python train.py --encoder_arch="wavenet" --model="contrastive audio-text model" --dataset="read English sentences (LibriTTS-R)" --train_examples=15625 --noise_aug=0.002 --time_shift_ms=50 --n_mels=64 --hop_length=160 --input="log_mel" --spec_augment=false --win_length=400 --tokenizer="word" --vocab_size=8027 --loss="softmax" --embed_dim=384 --encoder_norm="batchnorm" --encoder_depths=[12] --encoder_kernel_size=5 --encoder_stem="single" --encoder_widths=[192] --text_encoder_causal=true --text_encoder_width=256 --text_encoder_layers=6 --text_encoder_norm="rmsnorm" --text_encoder_norm_position="pre" --text_encoder_activation="gelu" --text_encoder_mlp_ratio=3 --text_encoder_head_dim=64 --text_encoder_fused_qkv=false --text_encoder_bias="none" --text_encoder_qk_norm=false --text_encoder_parallel_block=false --text_encoder_inner_norm=false --text_encoder_positions="sincos" --init="kaiming_normal" --residual_init="scaled_by_depth" --optimizer="normuon" --muon_scale="match_rms_adamw" --lr=0.0021 --momentum=0.95 --nesterov=false --orthogonalizer="polar_express" --adamw_lr_other_params=0.0018 --l1_shrink=0.003 --steps=18300 --batch_size=128 --epochs=149.9 --lr_schedule="cosine" --final_lr_fraction=0 --warmup_steps=360 --weight_decay=0.08 --adamw_weight_decay_other_params=0.01
Rows from block 4 of the audio encoder, named by matrix and row number. Rows with one number belong to one channel. Each number is 128 + 32 x the weight over its row's rms, rounded and kept within 0 to 255. All counts start at 0. Numbers have three digits each. After the name is the row's rms in percent of the matrix's.
# filt: filter width-5 conv, dilation 16 (encoder.blocks.4.filt.weight, 192x192x5), inputs 32-47, a 5 kernel for each
# gate: gate width-5 conv, dilation 16 (encoder.blocks.4.gate.weight, 192x192x5), inputs 32-47, a 5 kernel for each
filt.97 099:124070156103123147123170155019127116121151106141089154107141124141130051156125147143147107155108130074125108132125073133123110173112130126131098116127073197141109104131100098082183144093136167164121139166186118109095093134126088142131124148
gate.97 102:141174134122137110095199125201112128119183156089145108191141128142126121103141074110139135121088146080114098085129172114128090110166092150142136135105185136074096179129167161129131129119164128146107152192165132138143140097112115091108140086
filt.98 093:125144141120111107116178085040113127098144170144099099187181156135130104147111103128108124129134201140167140137153092131147119147091129122126134164121146112184178161144141094124125124121121126149102174135077135117118192188115128149152196165
gate.98 098:134111136119130189169123110159127143106068117146170138131123117115123106165126133173143168119145114138046118184151162095109174171129109133120136128160087125132112092118116121127146119127131148162141095129062085086077103114193106127159157106
filt.99 096:130187167146184143168173114108110035136135111138129086134086134047128168155119155134055115097114130181089152108108121106096136115121127128146141131135138131149152097104137163155127158099091112086099145100115108124134153139145126144142204077
gate.99 093:084146072156176079128099129255115171113156100126108112137071127139144167113105113093102148108124135124178121125118163140175163172094115154173116120189124158104116121172139114156220155145184176148117125091150164101101107121108136219163103163
filt.100 100:137155132127092114114121091113096113218129133139131118150118127129111135145096083128134113168106148140095127089070123122123131125129123143193112161103134126162135116126128131121124138120129133137101112209100083138128120138163131107164131150
gate.100 104:138136176116111118086115150121169105174121069144136066139134125139134152141131096111136148151109174164140124120149155143113115112111164146148125170148140231181141125143157177166137101124077104135121101125114122136128128094121141140073194091
filt.101 102:115125186121143129089167164110128120105177109143097138117150126089117085130116134121130136061150123139150151126105110154116151055113076113159122128089137088126112178105154121134184129118102107136109154214142108161164122146105050124122108137
gate.101 095:130126130133175189106229064166108072118133136152147123124110125128100148113170165089159130117194122154154122143128112094141183149093123083190162158125172094125162108123183188181131129132146110113136206140125163132117153156128163111069145132
filt.102 096:143114111070113125125159137120192143086099129167127133076158130151151127104121155128119097120169154132079126148134095119144115133128083138111173189142131173117072090135143115140182152133099118108123168125102083138124116144095124130174180207
gate.102 100:143125058121178137126061144068123133159100186110084152099133146138128138132148137095173141179084103187141105130093111164161137122115163181124127124126203144110126154133133189140137120147121130108138066115119109141113128100120113179118097132
filt.103 099:133113178153144064157126157079115116176133077189118076136106122100078104107125172134130140109129164106167135115124138154142138138201111148163144129130206114121096094132173135146125071140155127150178143105156120138088139123110069142163109142
gate.103 102:109140141158168140087148140137169189163130059109141155115144095121106125122168135113129148174138138109111142147183129167145148114129117134137158080136146110178139147088138111128113116101094100105063063110106122126117124124131110156126150092
filt.104 091:113095193151126169143165163156122115106130124142156155173128122130087079113151176105137085111133110133148131159098128097135081120160098190155138151135187134120036129138121127213081127184117061083127091132131120080133177133102116139115131117
gate.104 086:136091114133137182149113103106111141121100207110065109105138129165156137170126157164144131114130110107168137139145136131153124155131160163146153136192111097176117157130121104136131154120109156123105072135151127092157089113129160185122100121
filt.105 095:149127084142159090104095131159119114121145166104081123130139107119102136107129172094123173136140142182143101141108127130116111101105156127097075137116146110132141148139172125129130153115154110144177122097106091146117174176111160156130137122
gate.105 096:144126144143159110156100142152139129130041160079101117143119142133133125196121129047134151136124118116123128171142138123171171109166114149139142157109166095081112130124157128107112126118111130148176164131148048085128146107127075127097181174
filt.106 103:144155171134070119158120140199137151147191072131123115160155162100099100138156121151186099132157110173182077110110144132162151125146124138157102107103098158121145127196129159164106091173173115117180122155180103114143145124148106124127128126
gate.106 105:137090138108144135057067125134123171122079183154102069130184102150154137158152188129179130130133142148116121128146134079148077103112166139122160138104197151076098126145117124153171131109108126108148125113143086114154147153141120140087089183
filt.107 096:114131118129142151202061130121076147060131116156168089157092171150087117138174140116101121099174112187137127106132128109101131069133148075155049095144121127134126147114148112106134129162113116109113139105161110095117193119125185154144161127
gate.107 091:127190153131132135115096180143107095135110159167072132113141126087110138148128121133118131146161124178139110081122130104098132143133146113156151118135122123201198119160151108127148128139127129127143115102190104136119136162137136206112087158
filt.108 100:082121182148181185146181178075168091114106069174142086125082129122136233170174125095140122126139158165152143140034129115157140100191130119122127192143107145123176139092096207140128117142048082073124166153125129102120147141160113100110123052
gate.108 101:134086104116101108163124104114074152083076189131153192067116140135098165158143122184068099119144127108109144147146070137114114137212096138136139129087111181075115144130137144126131103106168141132165099123149163128103125148097122133121140102
filt.109 101:118135135126085163128173154046175142077196135128131112153119097128105147127143129102168121119092138106132148119133128111127192139118140085153058140082136117131154105125109096123097136129136125110111135105122102128133091144123082139119125207
gate.109 103:077171132166129105086084127160113149069115093174158149078131129131130130180118114109129115204127127124103130124171132134179123171119108103130109075104138154128060131103123114101118101132136127141142154138137086157145086119151125161108146101
filt.110 100:093135116088111094220139089126095154059169129150067208189170132125084068088132112132204108142144129109082129146134132119102122187111113086154134096151099165197159134135147147102089147115138110134094159127110191119176127111080127110155119118
gate.110 103:129096118140176099105130136171107081121073147147105129114086154101114127070079138113119107164123137131147137169130129144119139205146154173068122145109097176204163128173076150128112129135114126128114042147111089154202156182109140084200187132
filt.111 104:140124138107118049150185171099120150100130100095121101187160128124136165123155121075180169124098133137085172134125129132119149177125180150155118176129156189091070106124147142126129140144116071135135169130138069143129095158124118127149159140
gate.111 103:131138128124116182126150115193171128141157197149130139090146130125212203072155153149128151178162181118098112139129113121157102137140134072158148151097153114077178117061149126131091152126077086140138098097094142116125166055133138143155138137
filt.112 101:169141128149157115145093089123160059097187188134115146121131119115131098115133105167149140100126120112128119156124172127141177167177100120135159168111140182222110126133158122114073156151086128193159121070127217129142084104067112118155134148
gate.112 102:137097120120119143126140146198070230173253174109143078110062132105073098126121108111171131131117206159136122119090081101133124142130162159179159122103089169160140164150133147131104126121129110121126180072178093149118109106102179148146164141
filt.113 102:125147125140084059153141052103108032128137105184177201139138141150167147113126080166079176060097117085121121133124112130128113116144153106120093083133179140172064138143167109145130151145112140117109127125108092156194109129115109017116220135
gate.113 104:140149130172117152121100128111117135029077104171113085128104098090129080201123130117152137170125093137162143128100151133149125136071177128133131153134136155093137121117167121129084079135117143094151172127123064151136131098122110089136185112
filt.114 105:119149087179140061111110146153082119028155145211120129135121130132137090102130125193129091119153128122166162119098152054154112121146129121139133163139134148106127115127131151122132130107128132132124124134133081138131203118155105130110132096
gate.114 105:165135125142127100052157066141078148146024141120128177112166145152161215173123131143090123140152156153166114116131124148135112115102199168153118133120136145100130136161133103120043116108070095120119114169108081129134184175131129067091144119
filt.115 103:119108122102056098092135068095118159074116157150053066145086166138097141097126135134092102157131128141099131164158157114098123094068134145162105101098128144098123164155132165115108139090140145121125118094180165138121166143156172149162078098
gate.115 103:100124142138132124143105153119135082139143137129114080131060108122085079110132150177161117105063141151126152145118096110145122119168148113126165141119088100151165137129128121140165141133158160112117108115151089132107105131109173110131137122
filt.116 099:101136132116092123158075155143100156121125141128154168170122177090101113097177116123144153128141151097111132093089140127156089140119077125138141094113143099181134133102154081121077135142107083161112204043174162149129088143117118131047098078
gate.116 104:149130125141125129114149070147138166122137147141177044150169144135090123126167165087140152126122102131122126053135194142154163124188093137184135137111113076151145089064145107061146146154122094135114155104120146116146093127133121175123134066
filt.117 101:131138146155150196098123126076096171144129117116129134127112115118215138131162113144103097115179134100134104129146097140151162114141146101144124127117118106110133143142146149095132113097126167084165135108108177169126178192130109145150119082
gate.117 106:103171134162126176133205113097109140120141099129122131058120131122136131103163119068154167150092148137063132121107124166162118152164078163163124191104168091122152140148124148129105126134125151147145134150122138124098115084080152098129123101
filt.118 097:104121100112143108133232146126123125091115156123071125125115122137101113075134129079121088124077114151071125088150134077098123109169108128135124081122138147135096138163121196153171086155144103196102136135101099113158063065087125141101141112
gate.118 097:121097140152143128110118098155157026111093035158114097125125130124121102114128107089165124135127179161172155189130116112155148098087088134119167132165148063127135081090102102140174126067119094138135128115105106116150156115094190088145094123
filt.119 103:114108114149128133148143150016115095114193130174126169153115148090153094109133075110192121155135147126093098181122091120121139164145128121128110095129119156135115130151161137093079155114164165116145133137146098162090157098083153150126110111
gate.119 098:117156156123121156126083093115113120137165117134092168100154132110162108117117129109109118148151087145138130172132096132102138130163121090144118156091136161167173096150114133155165107103118131155122113122143119147109150156114102131121119128
filt.120 099:131127123181127090103103149182125131132177095137137139149086115129035088144113094030056126119120140137168117134102145109143100121105110102124161149163172091111097091124083143126155125122118094136089121101129118166110094111141101120136109172
gate.120 097:139105117154105086171038187104100116155115100128068141117133134131139109198124134137064042093127136163173130138133104133137133098129113138152128129149143118104120130120160090112149130170121107114134114122175148070123186126132123140129078130
filt.121 097:145091118120113119183148141190128102098138145119119077149151163115130139128143135189101115167138039126133120186127130126117130117120150110124111066122130089152091123124125109097138125120118198175133148207127213107123074075128101129117179141
gate.121 100:126075110106210096149140113181095111189149078137179112112078144127106122103079142117103126141142173097134139132161134118132088124148153096137126135159192064147135169141133092140129114158130131123090145123128170097123119080074133147075128122
filt.122 096:110150149117172145123193136160135097113106097102096077128081113152095119086113156137131128113122079128147117096105129105135149140119056116126198165160139125154135149127071152117145131098136149111122112165146088121128117108128124111216150090
gate.122 103:124159160210069154150147119142101090197156140124161141117127128120058123147144083108111167117204182162167121143140127127105136108139154117162106129188117132104147066128170142145153129203173142139068135168178119115111194187131127193113078113
filt.123 102:131129138101126138182143102159162117119109132127127145131122128143111155140112120139153181144104077117125104144220133121141104126090061101195132138154130119214164089149165124107155125091177132132124182140170106132090136092111112121117113151
gate.123 104:109071135111140156124103107178072046141171156148134122134169133131167138087126135126124128136122161145107168137121128128139128106197119103075097175081142133153103080123132169108139136159153089107091112113127112111157119093083175072170127109
filt.124 099:139125129138122150126115145129093129128073082101127153120125105156135139152090162145117083103151147105087100138133134128116151131092123131124132132133153167133157092093118136122106128130122144113120184091155075159087130153065109124117090071
gate.124 104:142109147150100090044159152102071099087191161114144134160131156096090150059140125133171116140127159121107160111128138154145145149164147132136074122071072156165169130137150148106096104158123100123137094148128146106136147110158127120174146114
filt.125 100:121118093138125141204113192084172215098099060085075108129166107060098133141171137125080111140143117207093112123122107128104175105132131121116099165125136140072134125144134137130149120112183154145138161101130138203098137093135108114132215096
gate.125 090:113108167126176142032099118166107145073143125170119124124108119225136133127139088117145089139139099129083148165168110079162117155195140073160163158183068158153069157163093101179156106125099123165118132146111093237138092079125119099080157150
filt.126 095:114157085137125133141098139157158157062156133133135141134129186128176174098146150092088123151178161150106104123140091141144089110155148095135125128119094088147059115142174148101115126186128151085122126111136187129118129105166142137196095113
gate.126 091:132063152118129097101128129139110114137104139126148182072093138102163126070158142080116141082128134133187128125087119124103135112104147114172126128136132154115180102164130150179158109155115121127127101128052130119107136150123140103130124193
filt.127 102:104116127127120173104190099100160061194205125147130157092122141127111152093154124197175173136108134079085155106115060110140169150087115107148131127177139106138132189066126143131118130114115118134164135138138162105137081123102149152176085110
gate.127 103:148096125119150131177089161141158101104117191123145083100135117118131120122141132107120131152107121108125133126125134133137104142192126171135060105129088097121083074141202096106133124144117130165120086149127220120148118095041140126191107083
filt.128 103:130140118130127081112120135137150114090101097126106080126115109148110155147104103123146114150147146143124117122143130131164133129140119097133112136134135151140120191126173131168145140132133113116133137092104112213192112159178123148117167128
gate.128 103:169116163153126159130144142110108061179098125156088084094088131137148128191144141163110116205126063102089124117121112189145183121157133153125156102117135090142080138147114085142154097074151141148131117178112097076196137104089173098147125125
filt.129 102:110125120105118165169129134101178102137142116134136116175126123134125150112122123136120178121114122093107066090114161127132098131077084091127104134114105125132117112148130125134088127129085123106137156116101141141077123127141081102088083062
gate.129 102:079138133133132139123160149190104117120144147135152104129148190131121099151179145130104120134124143129148094134130163123158106167082123112139193156149132119102128136129117132125081127099120136165089121130140147207119129122128117136099165159
filt.130 101:116119128151116188123169141117123117146149100104129137132131043148112091137101130105073062076157100137169117102123145127147162163084130102170070128127169102214155114029114124076158196154109115150139133137116127132116091180164095130126153108
gate.130 094:138118144106141096123140084177167137119101107080123081147152133141083133167130123122158087089138137127157108068098141149092087122129160163128128186219165145089160164172127187209139138110104141128121132151113126091091128143089108123121157125
filt.131 104:144122161081118126071149126134106167144137135149180134149136163116086124144199118124139158125121187122142157136203121132137134132157128123174143147141209156141054142105122151135148108150124130144126111162121139097168134163086127124110106137
gate.131 105:093116077133138141121146103187123130124112186116100103153077136115116106084123115135125139129116066159128131144133090117173073117137131164100100084170121083161128118100071102125142139105096167095136132135060167120100144126152125201120144105
filt.132 103:099094081123089072152084126151106147122085129114131152146114156133116167165090128155083125128167133126136063148143135135136144132117123107093096105129144121108136146179111132143126137126136137129164141152100209168107171125101147115091096161
gate.132 100:126121094220139166098184114144090061174132095120136135150153152119150136206114149173096119103152127108174082136101112125131141129211151186123174111074052079126150124167146122098165072153143140098107115156128113132115105123097142120122141126
filt.133 105:152127085082139170105077171199126126141132093138125100158119128171123122088113136145167178167137073111125108132108153113144141088139121117152139123121078124160096179143097129081124147125116126108101092105114133167085065082147114139107125146
gate.133 102:157122165152118096118170089161180146115127139116108099165133144112117126135129129146100131118134152186108141166135161129089128108116110196085127123142120208179130048170114119105123125138039119154179130185115105116096088117132124154141171154
filt.134 100:146105090121129160045132106181101112106064112102179206137135136168110131125160138113129155129133117076138124119130126114139133092175116182127117135062130117133204080121052130120072080093173127110106135078120095091137173109128158105127108139
gate.134 095:139104151116143130076157157116156169111070149109152199127162172128118106116145118084113075144135119133141144110115131090124120103174110132183135118128128142109207122139154116134096116121137154088138146094109108111243135137142134181137077158
filt.135 103:129139112140131127125130145080140141122205179116096134168105133112127065124095062187139115130187173103117139133176116111125177101134092098152101145141089127126150127130136148079131126129158116171111154174141096074152097110118149167123174137
gate.135 103:146137124149102103070122121119123060112143188114116127072110110145078135171118113068105145157153116097159126158155119146113144112110099142129114114129161102085118089147123113152127163128095115107122162130114089155135089127136122182155156131
filt.136 102:117125085147126150136122071124158142113120086140168133169119122122103125185093159124129109110093097144123147124147080102122124124098159127125068109128133131104156129100102127149153105156161149103215169077142114098161136106146146095128150185
gate.136 104:138178179069112103141162129142141102181011134135119054116173138149180182054135185181106095124187144115168123119098150148118130135143129129162255149096104067117116167118161145131103119062129120189157117115041127167166121113156132123124140104
filt.137 099:129082123197117156155103127121128165191105149128113114177187112130133142151161150129135081146121092133088151129107144131116142155135105065113136118097161149066228151113130080168164126136056131112162123094089130140120132159114128152141135121
gate.137 098:123128122137086087170105138167109062094013127173151132128123104122101089122126162039146133117141156159129113146168101143098131147165091182154135150127137156102108102162105152164107149092104167131119118164108187143102167168157110131117094165
filt.138 098:152126129206152130187139139154149191161134173157204152129112138182116143127113137150153112132120100142128144138127119115129109108132118129105094159124123135089133107127146208144099119149142121134138147126136125115114130090099119109120130126
gate.138 100:138128117115134139092154132076122137212120073117195133088156105103125084152171058145151165138186154099162143132169170136111160110129171125112163133131138174121116153118126157135061126137129090095157117160130194125133096147108154149099134145
filt.139 097:066131095129107148129113115122147101124164119103123113137169124137132087150127133157102144173129111139037186143126119117128090126157082087090154141116135172159082129126156153066120120147111101063157086089128148150155140142084072168105129136
gate.139 090:165143164146079128204079184173085056144101130131117129159118187133150107156068085106158128122177125117108112085104134103133129171092119147125132169143102149141119127134152167129129153101107127139182119131126096128163119126079103107235113122
filt.140 103:122134140156123127155234202064093157203147125128128105155098123131108179091099137136102082118127135097128132091108123114102174132158151145152126140141125147134183107161118129151127164116137127107091158113158122133101129104126154163067130138
gate.140 100:173110128159116084162063162183064098057091114108145109188135123173128159112122184103150131134109110128160122173157119144175119120115127199177139195094138140154097152137034122099127091070125134131124125125125158108081084090131110127139167134
filt.141 096:102135122156142147159118155113145146092195139131100125141129109115133189071114081080171090127164083194142127126092146144113155101092069127157120167062150105050163138122150137092086116116167132125175136000174142142135225121102122124131107111
gate.141 104:128132134102134179106121187152122170063127154080114165120121120137130128159134203130142124130122105122138146149166075109128118078155132105168113152160136147128117109137086100203161124140150087127125112117132198142104119114175105128164056103
filt.142 102:119130145113073121132065095177185099102133098138134093132092154118107199132137118211123154075161126144058119121137088083086116131052127118151150157151146156121199127108172153113121110120147119173150118075151111132205132105161138138167070100
gate.142 105:160143034187150119097089198102167134062164076179154133156123169114109085155162130132131128114126127153114108126143102110137136147117073171149110131116137091116148132126175115130138134103129128170149135153077127120154118123117120196128168142
filt.143 101:138157132177130086126118096142139124086086124090160177080151123126178142111126133141117130106163157176121092129139128171124157075178120128106178136123074108139102194136090148126079103123092109140090150126094173158136162101035162104112165087
gate.143 104:112132115128151055155112096104087159224131109103171133110109117132170132115102167113084132194157201097094096166146112102127101091127149141130146151187130223140109106134115144133158106145127125110139221082138150155109135119120069069155140115
filt.144 107:162108143135133169123116129090186164131141136136103115144074131094112108089135110120146126128117136141127094141121138163116116145126078145135135120195145166123146097139127116115154131128119122087160142131140115145135154116127117116112119255
gate.144 107:158151109135108075109158138211238095151091112190124147093145119145128146152111116190111138134125136151110090119128164137106161147140113051138158161126097125112139073124156184165150125136153071116128137109116127177109143127062082126148137178
filt.145 096:115132159165133120090180186123132145085084112115109132125123159133152105182124148100156148158108098098124137057133126126126175115108063185127141098192121135135098124135130139131113107110202131135148126115086131169149122142171171123133079101
gate.145 103:121100147169159132094144134184083068111179097127102094168128172133070152140128137186127085129126134122130149109146169109149161106098124134153114133144141130139092126116098131174105114096144084143133127246140105110123105136127141116146189149
filt.146 102:130089114105128168116054087103149115183127154117131055142110096129189196135143152099110139154095127122112136128043149114155134175084147078125133115096101094120138115128137162111080132076137129070117080082147104168153157117147147115144173072
gate.146 105:126136143174159149119102020097109114134117163170144134148086132123203144140137096183125117158127125139144122167079132111136131122150074104126124156164175158139210104144142167136132114147119117154120116122098126154136164116113125162160125137
filt.147 103:127121126125148163123227129125191101076169096109133134134148186126068105121096108154109043134140130096118160114164109130138117096146128132128137116109129093244139099109175100138115129134174131101146133111100096137127139106112093173077172155
gate.147 098:144106112143135126091060010099122101073065119110139113176164125171134071125117109147153152112146105157154106108128145121121116093163130114135139162100128133159176108130130128123158153157099042138105152081120106063122118104120128134116071131
filt.148 098:121152153114137076075044120091145096069058156158095134130145106117120160143138101117097093037127135098126119168064130124117134116115145119150124062048151069091107146139059122114122093082126119146081103114107170158126158130128121132115189088
gate.148 102:133112170125118114130097132133121113125111099136076123174093062133142158067128121140149080150118135144165130115149124144131089133137089127166190117127156100149115102120131153085171130093098134135121115168127215168150135114109088126103097098
filt.149 100:149104150131127180077154173105128111130116090096164103174121107166121083146133134164181133129066105127128172128089151128177168102139148150087134153126157158083138171119072090160137176126161139077112117066135157130125106109138113139142120041
gate.149 103:136112174090125102095106105108083121097043029098081090117094166126083050099116128107144082137147126189067144127096120148131146170124096146143150079175089128129150166094119135151165094170138147091120087143088122131119149136173168133109101126
filt.150 099:084121121142177130031126135111082107173089185153155134173106122160137126136155134093109153107137107095144116088114119149123122186103118136135080104146058164155151118081068133141146125063191139116103164129181150168121132140138115119138104128
gate.150 105:070143088088102106140193076133126146184108159156155131181096172137122121123128144159112106101106060139124115071126171090115129139127136131167092126117156112130152124147122115113177125142097091124132157169154138122135141190122121145152151131
filt.151 105:128137124155139114178161153185063154117091090101137111134094118111099146024081144158117090132122137146177129140104223165107148108137099165128124107084093188076117094143119147045135145116144048141115090144180148159111075112117136157114133110
gate.151 099:139120109121128158118076095153172152074176099106109113181084137150092121180169113124121142123107137187140120117129131129101125179131114168155149142184141126167178108151131095096139127101146072124145123077122194141042120103123103178174128096
filt.152 095:074152141131127163116092087147152160127127083099123136129131116111089138155128162143147139132179161196123137166135131134081139095126109103136166122109103134172120081106123135101141135059178100127229144075122090136106135147125091171135126159
gate.152 095:138133143115126117095065113115079140095090097068110060141128151153081132116175139138058152126180148135128130100117134086101134116155143155137168134136127109127112211142154099115121113114093120129137132098162132057114107196080097140062110114
filt.153 097:120109156132137071151164102133091158151113144151138121132107160117125128129118084138118126094128130130161109176079111128089152115130125111126181180139164100102133067133095110153083185152144127139080097162143135146123118118141157108118127091
gate.153 096:126136130166120177130141164087107128150079121127161125165124147099062169126113127118119133137146105098145133131163117167185112138174089169173084155153120078190125081148160061124153110157067107131131108125082122118129131101169151101118117163
filt.154 097:136118157113117123076215070146153168192146196111110151115167166115127128073106129138154089121167168145140171110139120110111133128147142122139117157110167077161116173169147134102046129099148109150101127210150069134114077125104124144144162154
gate.154 094:105149082142119125121121155218131162056037167144142090141107127151163173172171166120114138147116169109083157139132126065161145136143133199175142149162143108146113129126072126095141119117123081160125131128131180109099146174144153144100139109
filt.155 104:098126146096113115146150120148077102131137019176117144159161131079116128150106115116155155106147128069145132130139179133098189116125119092142121172147128173094109109135156100083137141096110106130117139145139123129069096067064122134140149151
gate.155 104:123126143131150076121125119118067016139178059097144082123117143138067122131133142143161126149124109181133130145137128132158132096117129155137109149129075112093135095158143132133147105125129123143110143131158151166143112145105143131140150096
filt.156 108:136078175123127091238196125125089127105098110141114161104147115149091087115126092129113137119184131120128083149176134118108125137096145138127180128145140122144084140120135055148104153141104129135176167143146125130126129131141103126109145050
gate.156 104:104079202117130066116082087134105046085152127117093125070097104110142108128133170118152159105129116132163130164127128125174123128136122132150139117137131132171111090116105124135128142166091167130121158145075132071135129169144101146147113221
filt.157 102:128145097151157113152129179114132117114105083143112102120187133146169078135145101130117097137149139222123141123129206157100119165139129111118119205113111148108150195123113130151091134125106099139115165094129102145155135167176114098104161117
gate.157 100:163128120131174125182131125069118152101107175119111126134164116139108135157124128116135127126128122135158122133032139077132140126119117132143055131177134112072075090116146089157134143104080132091132133112113125121158024164153192120129183150
filt.158 100:151135074130129120116125082101087082132185130114097121122087140156120128098124137111140123075109096107129142088132137126178089087117162172150090112081128123106063086130133108099071089113135128134098110134086131087142131140145141142144183126
gate.158 098:135128134087121098082124082091173083052118110125111152144086117139115183142127150112159111139174143132086143125159174113125126112138171145134158101168223148148121169103116119110145102109131109101135093134123098150137173144072154144098139135
filt.159 102:080093134140121148120134078092176183117116182161144152143149138143186158191130145163138119125136142132111129156134132072130086183166106060090160155129116119133097117121120173094167109112096118116127131118062123137145078143155139118147126132
gate.159 107:142115166163103126119133149123087149129128100148088133094117126084131094113113127112117147143117164131151169092131124132126120118189132131125168109117068093129134169131148125156136103107144114075167069118130118135134091185112131161113060109
filt.160 101:121113114177184113094172162126126106122121255126191183091107152176107120121084108135112110140125148147224130110126131116146111127167095114134148182161156070097149166134136130130096116163096174093126131096150187139099042121113164133195105178
gate.160 097:095144132138152108114112183148058138147163110106121039110132135120134070082118147076126166097142169142131165136111091155100148122150153119193186166153112135064151141116135091133182122127036119158127133124122122131100079092078126172122114108
filt.161 100:109086205199062057176105149139123140121088115088152140167127146136090091159099127144128149161129134116128127150132114111091142121141128112133101156135122166100104140182121118123130144085117127149083136121118123196090134162098123168158117081
gate.161 097:077087144113114148143054067135148119140162100170151167110120127168174106119133101107111142139096155079137098148098129133136129148112129142132143116123173156134102167138139124114108146106126136120107197138090105117095111088200114087125116103
filt.162 101:138126129121088151112125133182145141141243091155100129136123108118177204114108106128149112118129130124180095149162163151129128115106139129148131122122089124182081091143111133138138137131094101162133104135205118146126223129173113106132129124
gate.162 105:138187150127154164113124090105102165132143094097101058102140110126123104128134119074145092130163126127175137134059087130160100155134153082139116147092117053117126115082170179167131154127165132065118158083094115094138099134076111102138114088
filt.163 099:151093135135130190136116104128184167123066105161125182140112095081130134174130167110138072085112090123143124101134119133157190177097134126164155166138124105106103121187060124178130137142126100115183175116101106118113109150138141136084089152
gate.163 102:119128173113132098146197085121134148146034109098124115106157139145115149129118138127140153132118122137153144097155130154133118153130139181129067120107084147135127141124116141100115132134089125132163137152097149110127089133152096063101092126
filt.164 099:104124108177119132133048131132129130128079139139084086136162099117103167125159152158143152152120135165173120130130100128106107096151134101094203146148022184122120127112116121145148113174064144112126119070105070131112091128128124163131138132
gate.164 096:105175112118127129122123155174078091188136074156126153085152128092142127147124126141130138124110102117133165134110125201079059112098107144104178143096081136204158098047127120142131151155146121108063113075158172114113120103151122116110121101
filt.165 098:106102100154133137109101149132140123148089120084184136132087090106126079093196227199117148138136121165155116131148128153107104058170205046092119135156102255123129102119105127148180065119155107134133112135158139085085117157216095168137033142
gate.165 086:130144073165148167178152142143103138095080135112120147057081145135144114094137132128146118185156117117178138076135135125119145129121152172175103169107117155136134120137120117103182081119159126125169166099120080127080141113133083141081128135
filt.166 098:125151184071118107104113111077146160194055148127124224102146138138078122137104145076111081174117069171102111135128171149133131113091211136129117170076179121134132122118126097124086091144131124112100166086113121191105146154149098068108168104
gate.166 100:169104140142110053141096120130222082127137255159092121111140100162119136170111089132168127114091124212161151101126150157096133169069137131121162110102112193122149129153075170128135168159133126108010165089143020164106093149149088125108125189
filt.167 106:110125145045147137098073173121122061050087205153155128074142127139109133183148120143106165117134131120130107178116167092084126144129150128138130102138127176147093025137133142141135108145119095112150125127117134134162108103134165130084121113
gate.167 102:131142111188098134130117145103111181136124110172185080115094121143097127125135097130138131157104134153149177086137103146138127105130133135142126190146179109121126074106150139145155095158109117128193113186152106166159182102132161115147143214
filt.168 103:095106117135123110099167155125113087196180136149192136089097117076058089141145123138121177153073143113086162137120116145136113142076127149122158139146116150152125198138109104127127128147156114165150130177178156164086132132128147066082143130
gate.168 102:106081097122162112133184171109077096185096134123143127172154155119111097117095107145088148134144191172119097137153166120101171165146117122087160082152070132134106124136109142139151099158133105143120087125179121116139128108143085123107125172
filt.169 100:120083141198118156038205083084121143143196124132133141194127120088154145074121129098086124105127152176046136129118146098161139083149142142124195117117116178128152182126148138120126116136157159132124123110136171129077111145097181133111196102
gate.169 104:112127138135146090161107076146128128127145123147077130197074133069094126118123129121137129188167137123145139118145081111118130128132077157130120143141197087104181137148121148181150126116114101145101144182169172115116092142107120104125123101
filt.170 101:134139131176157166130151095202113139196077066123095138104124077111136121146114102145148160124111198168190155115170029141117150147166141140141169121118132162131093124128122164174137113118127111160140130142124084125109103130182137131113115131
gate.170 103:116129090132119089129077065123085106137123189130115165153098183090129180174114123063101096133088112081108112102113080118141148099118142121117115120109138154108102225142186150208133122103145109153129053099125125151148178111118160162068179069
filt.171 096:142103093080130120116075128133093077134120141164134127133083116133185184135163087103122122118068163108128134155151158088130132114171110141117123142155120125123149170125138111178176129129098063104127113089128151123135161147131195124142131032
gate.171 104:123092088179141114133115157128136109047082109142131171112124135146197092180160115142100086158145107159121129090134152127125145096134153120090130112146082130119126176114139158111176170108129135131165140076124141168124126111142123107152139120
filt.172 101:114140209114134067110104139119128171085113140148139088105151105190090220134139113128131084149153149110136112130146104213117108141126135139184193158148138132130101139143126128128123154093070096119126138176077123130152144170099144131118135157
gate.172 102:101131151134167148138165126162112158136104114099147142149128109114117121094146124125123150138143156126144139156100145146095149096135129116123132087145120133153110073101113177120177116093157125149142128139162136118091183123164105161080083047
filt.173 100:125128114143097130096104135111144127126111128132146105128146132179048116193103131103091124131113092168119127143157132191125127190130128107173103188110118141147162147126140115141148149098151120164123122130149131137109087176054117139128074186
gate.173 102:140148124145120108116145079107085125134143112061090120173123122117123147193108180095170090133128163129127135134074117095095089077150115116147130098119120124118101095167125160195185111112168154109106133097103067136134092125180131114163146107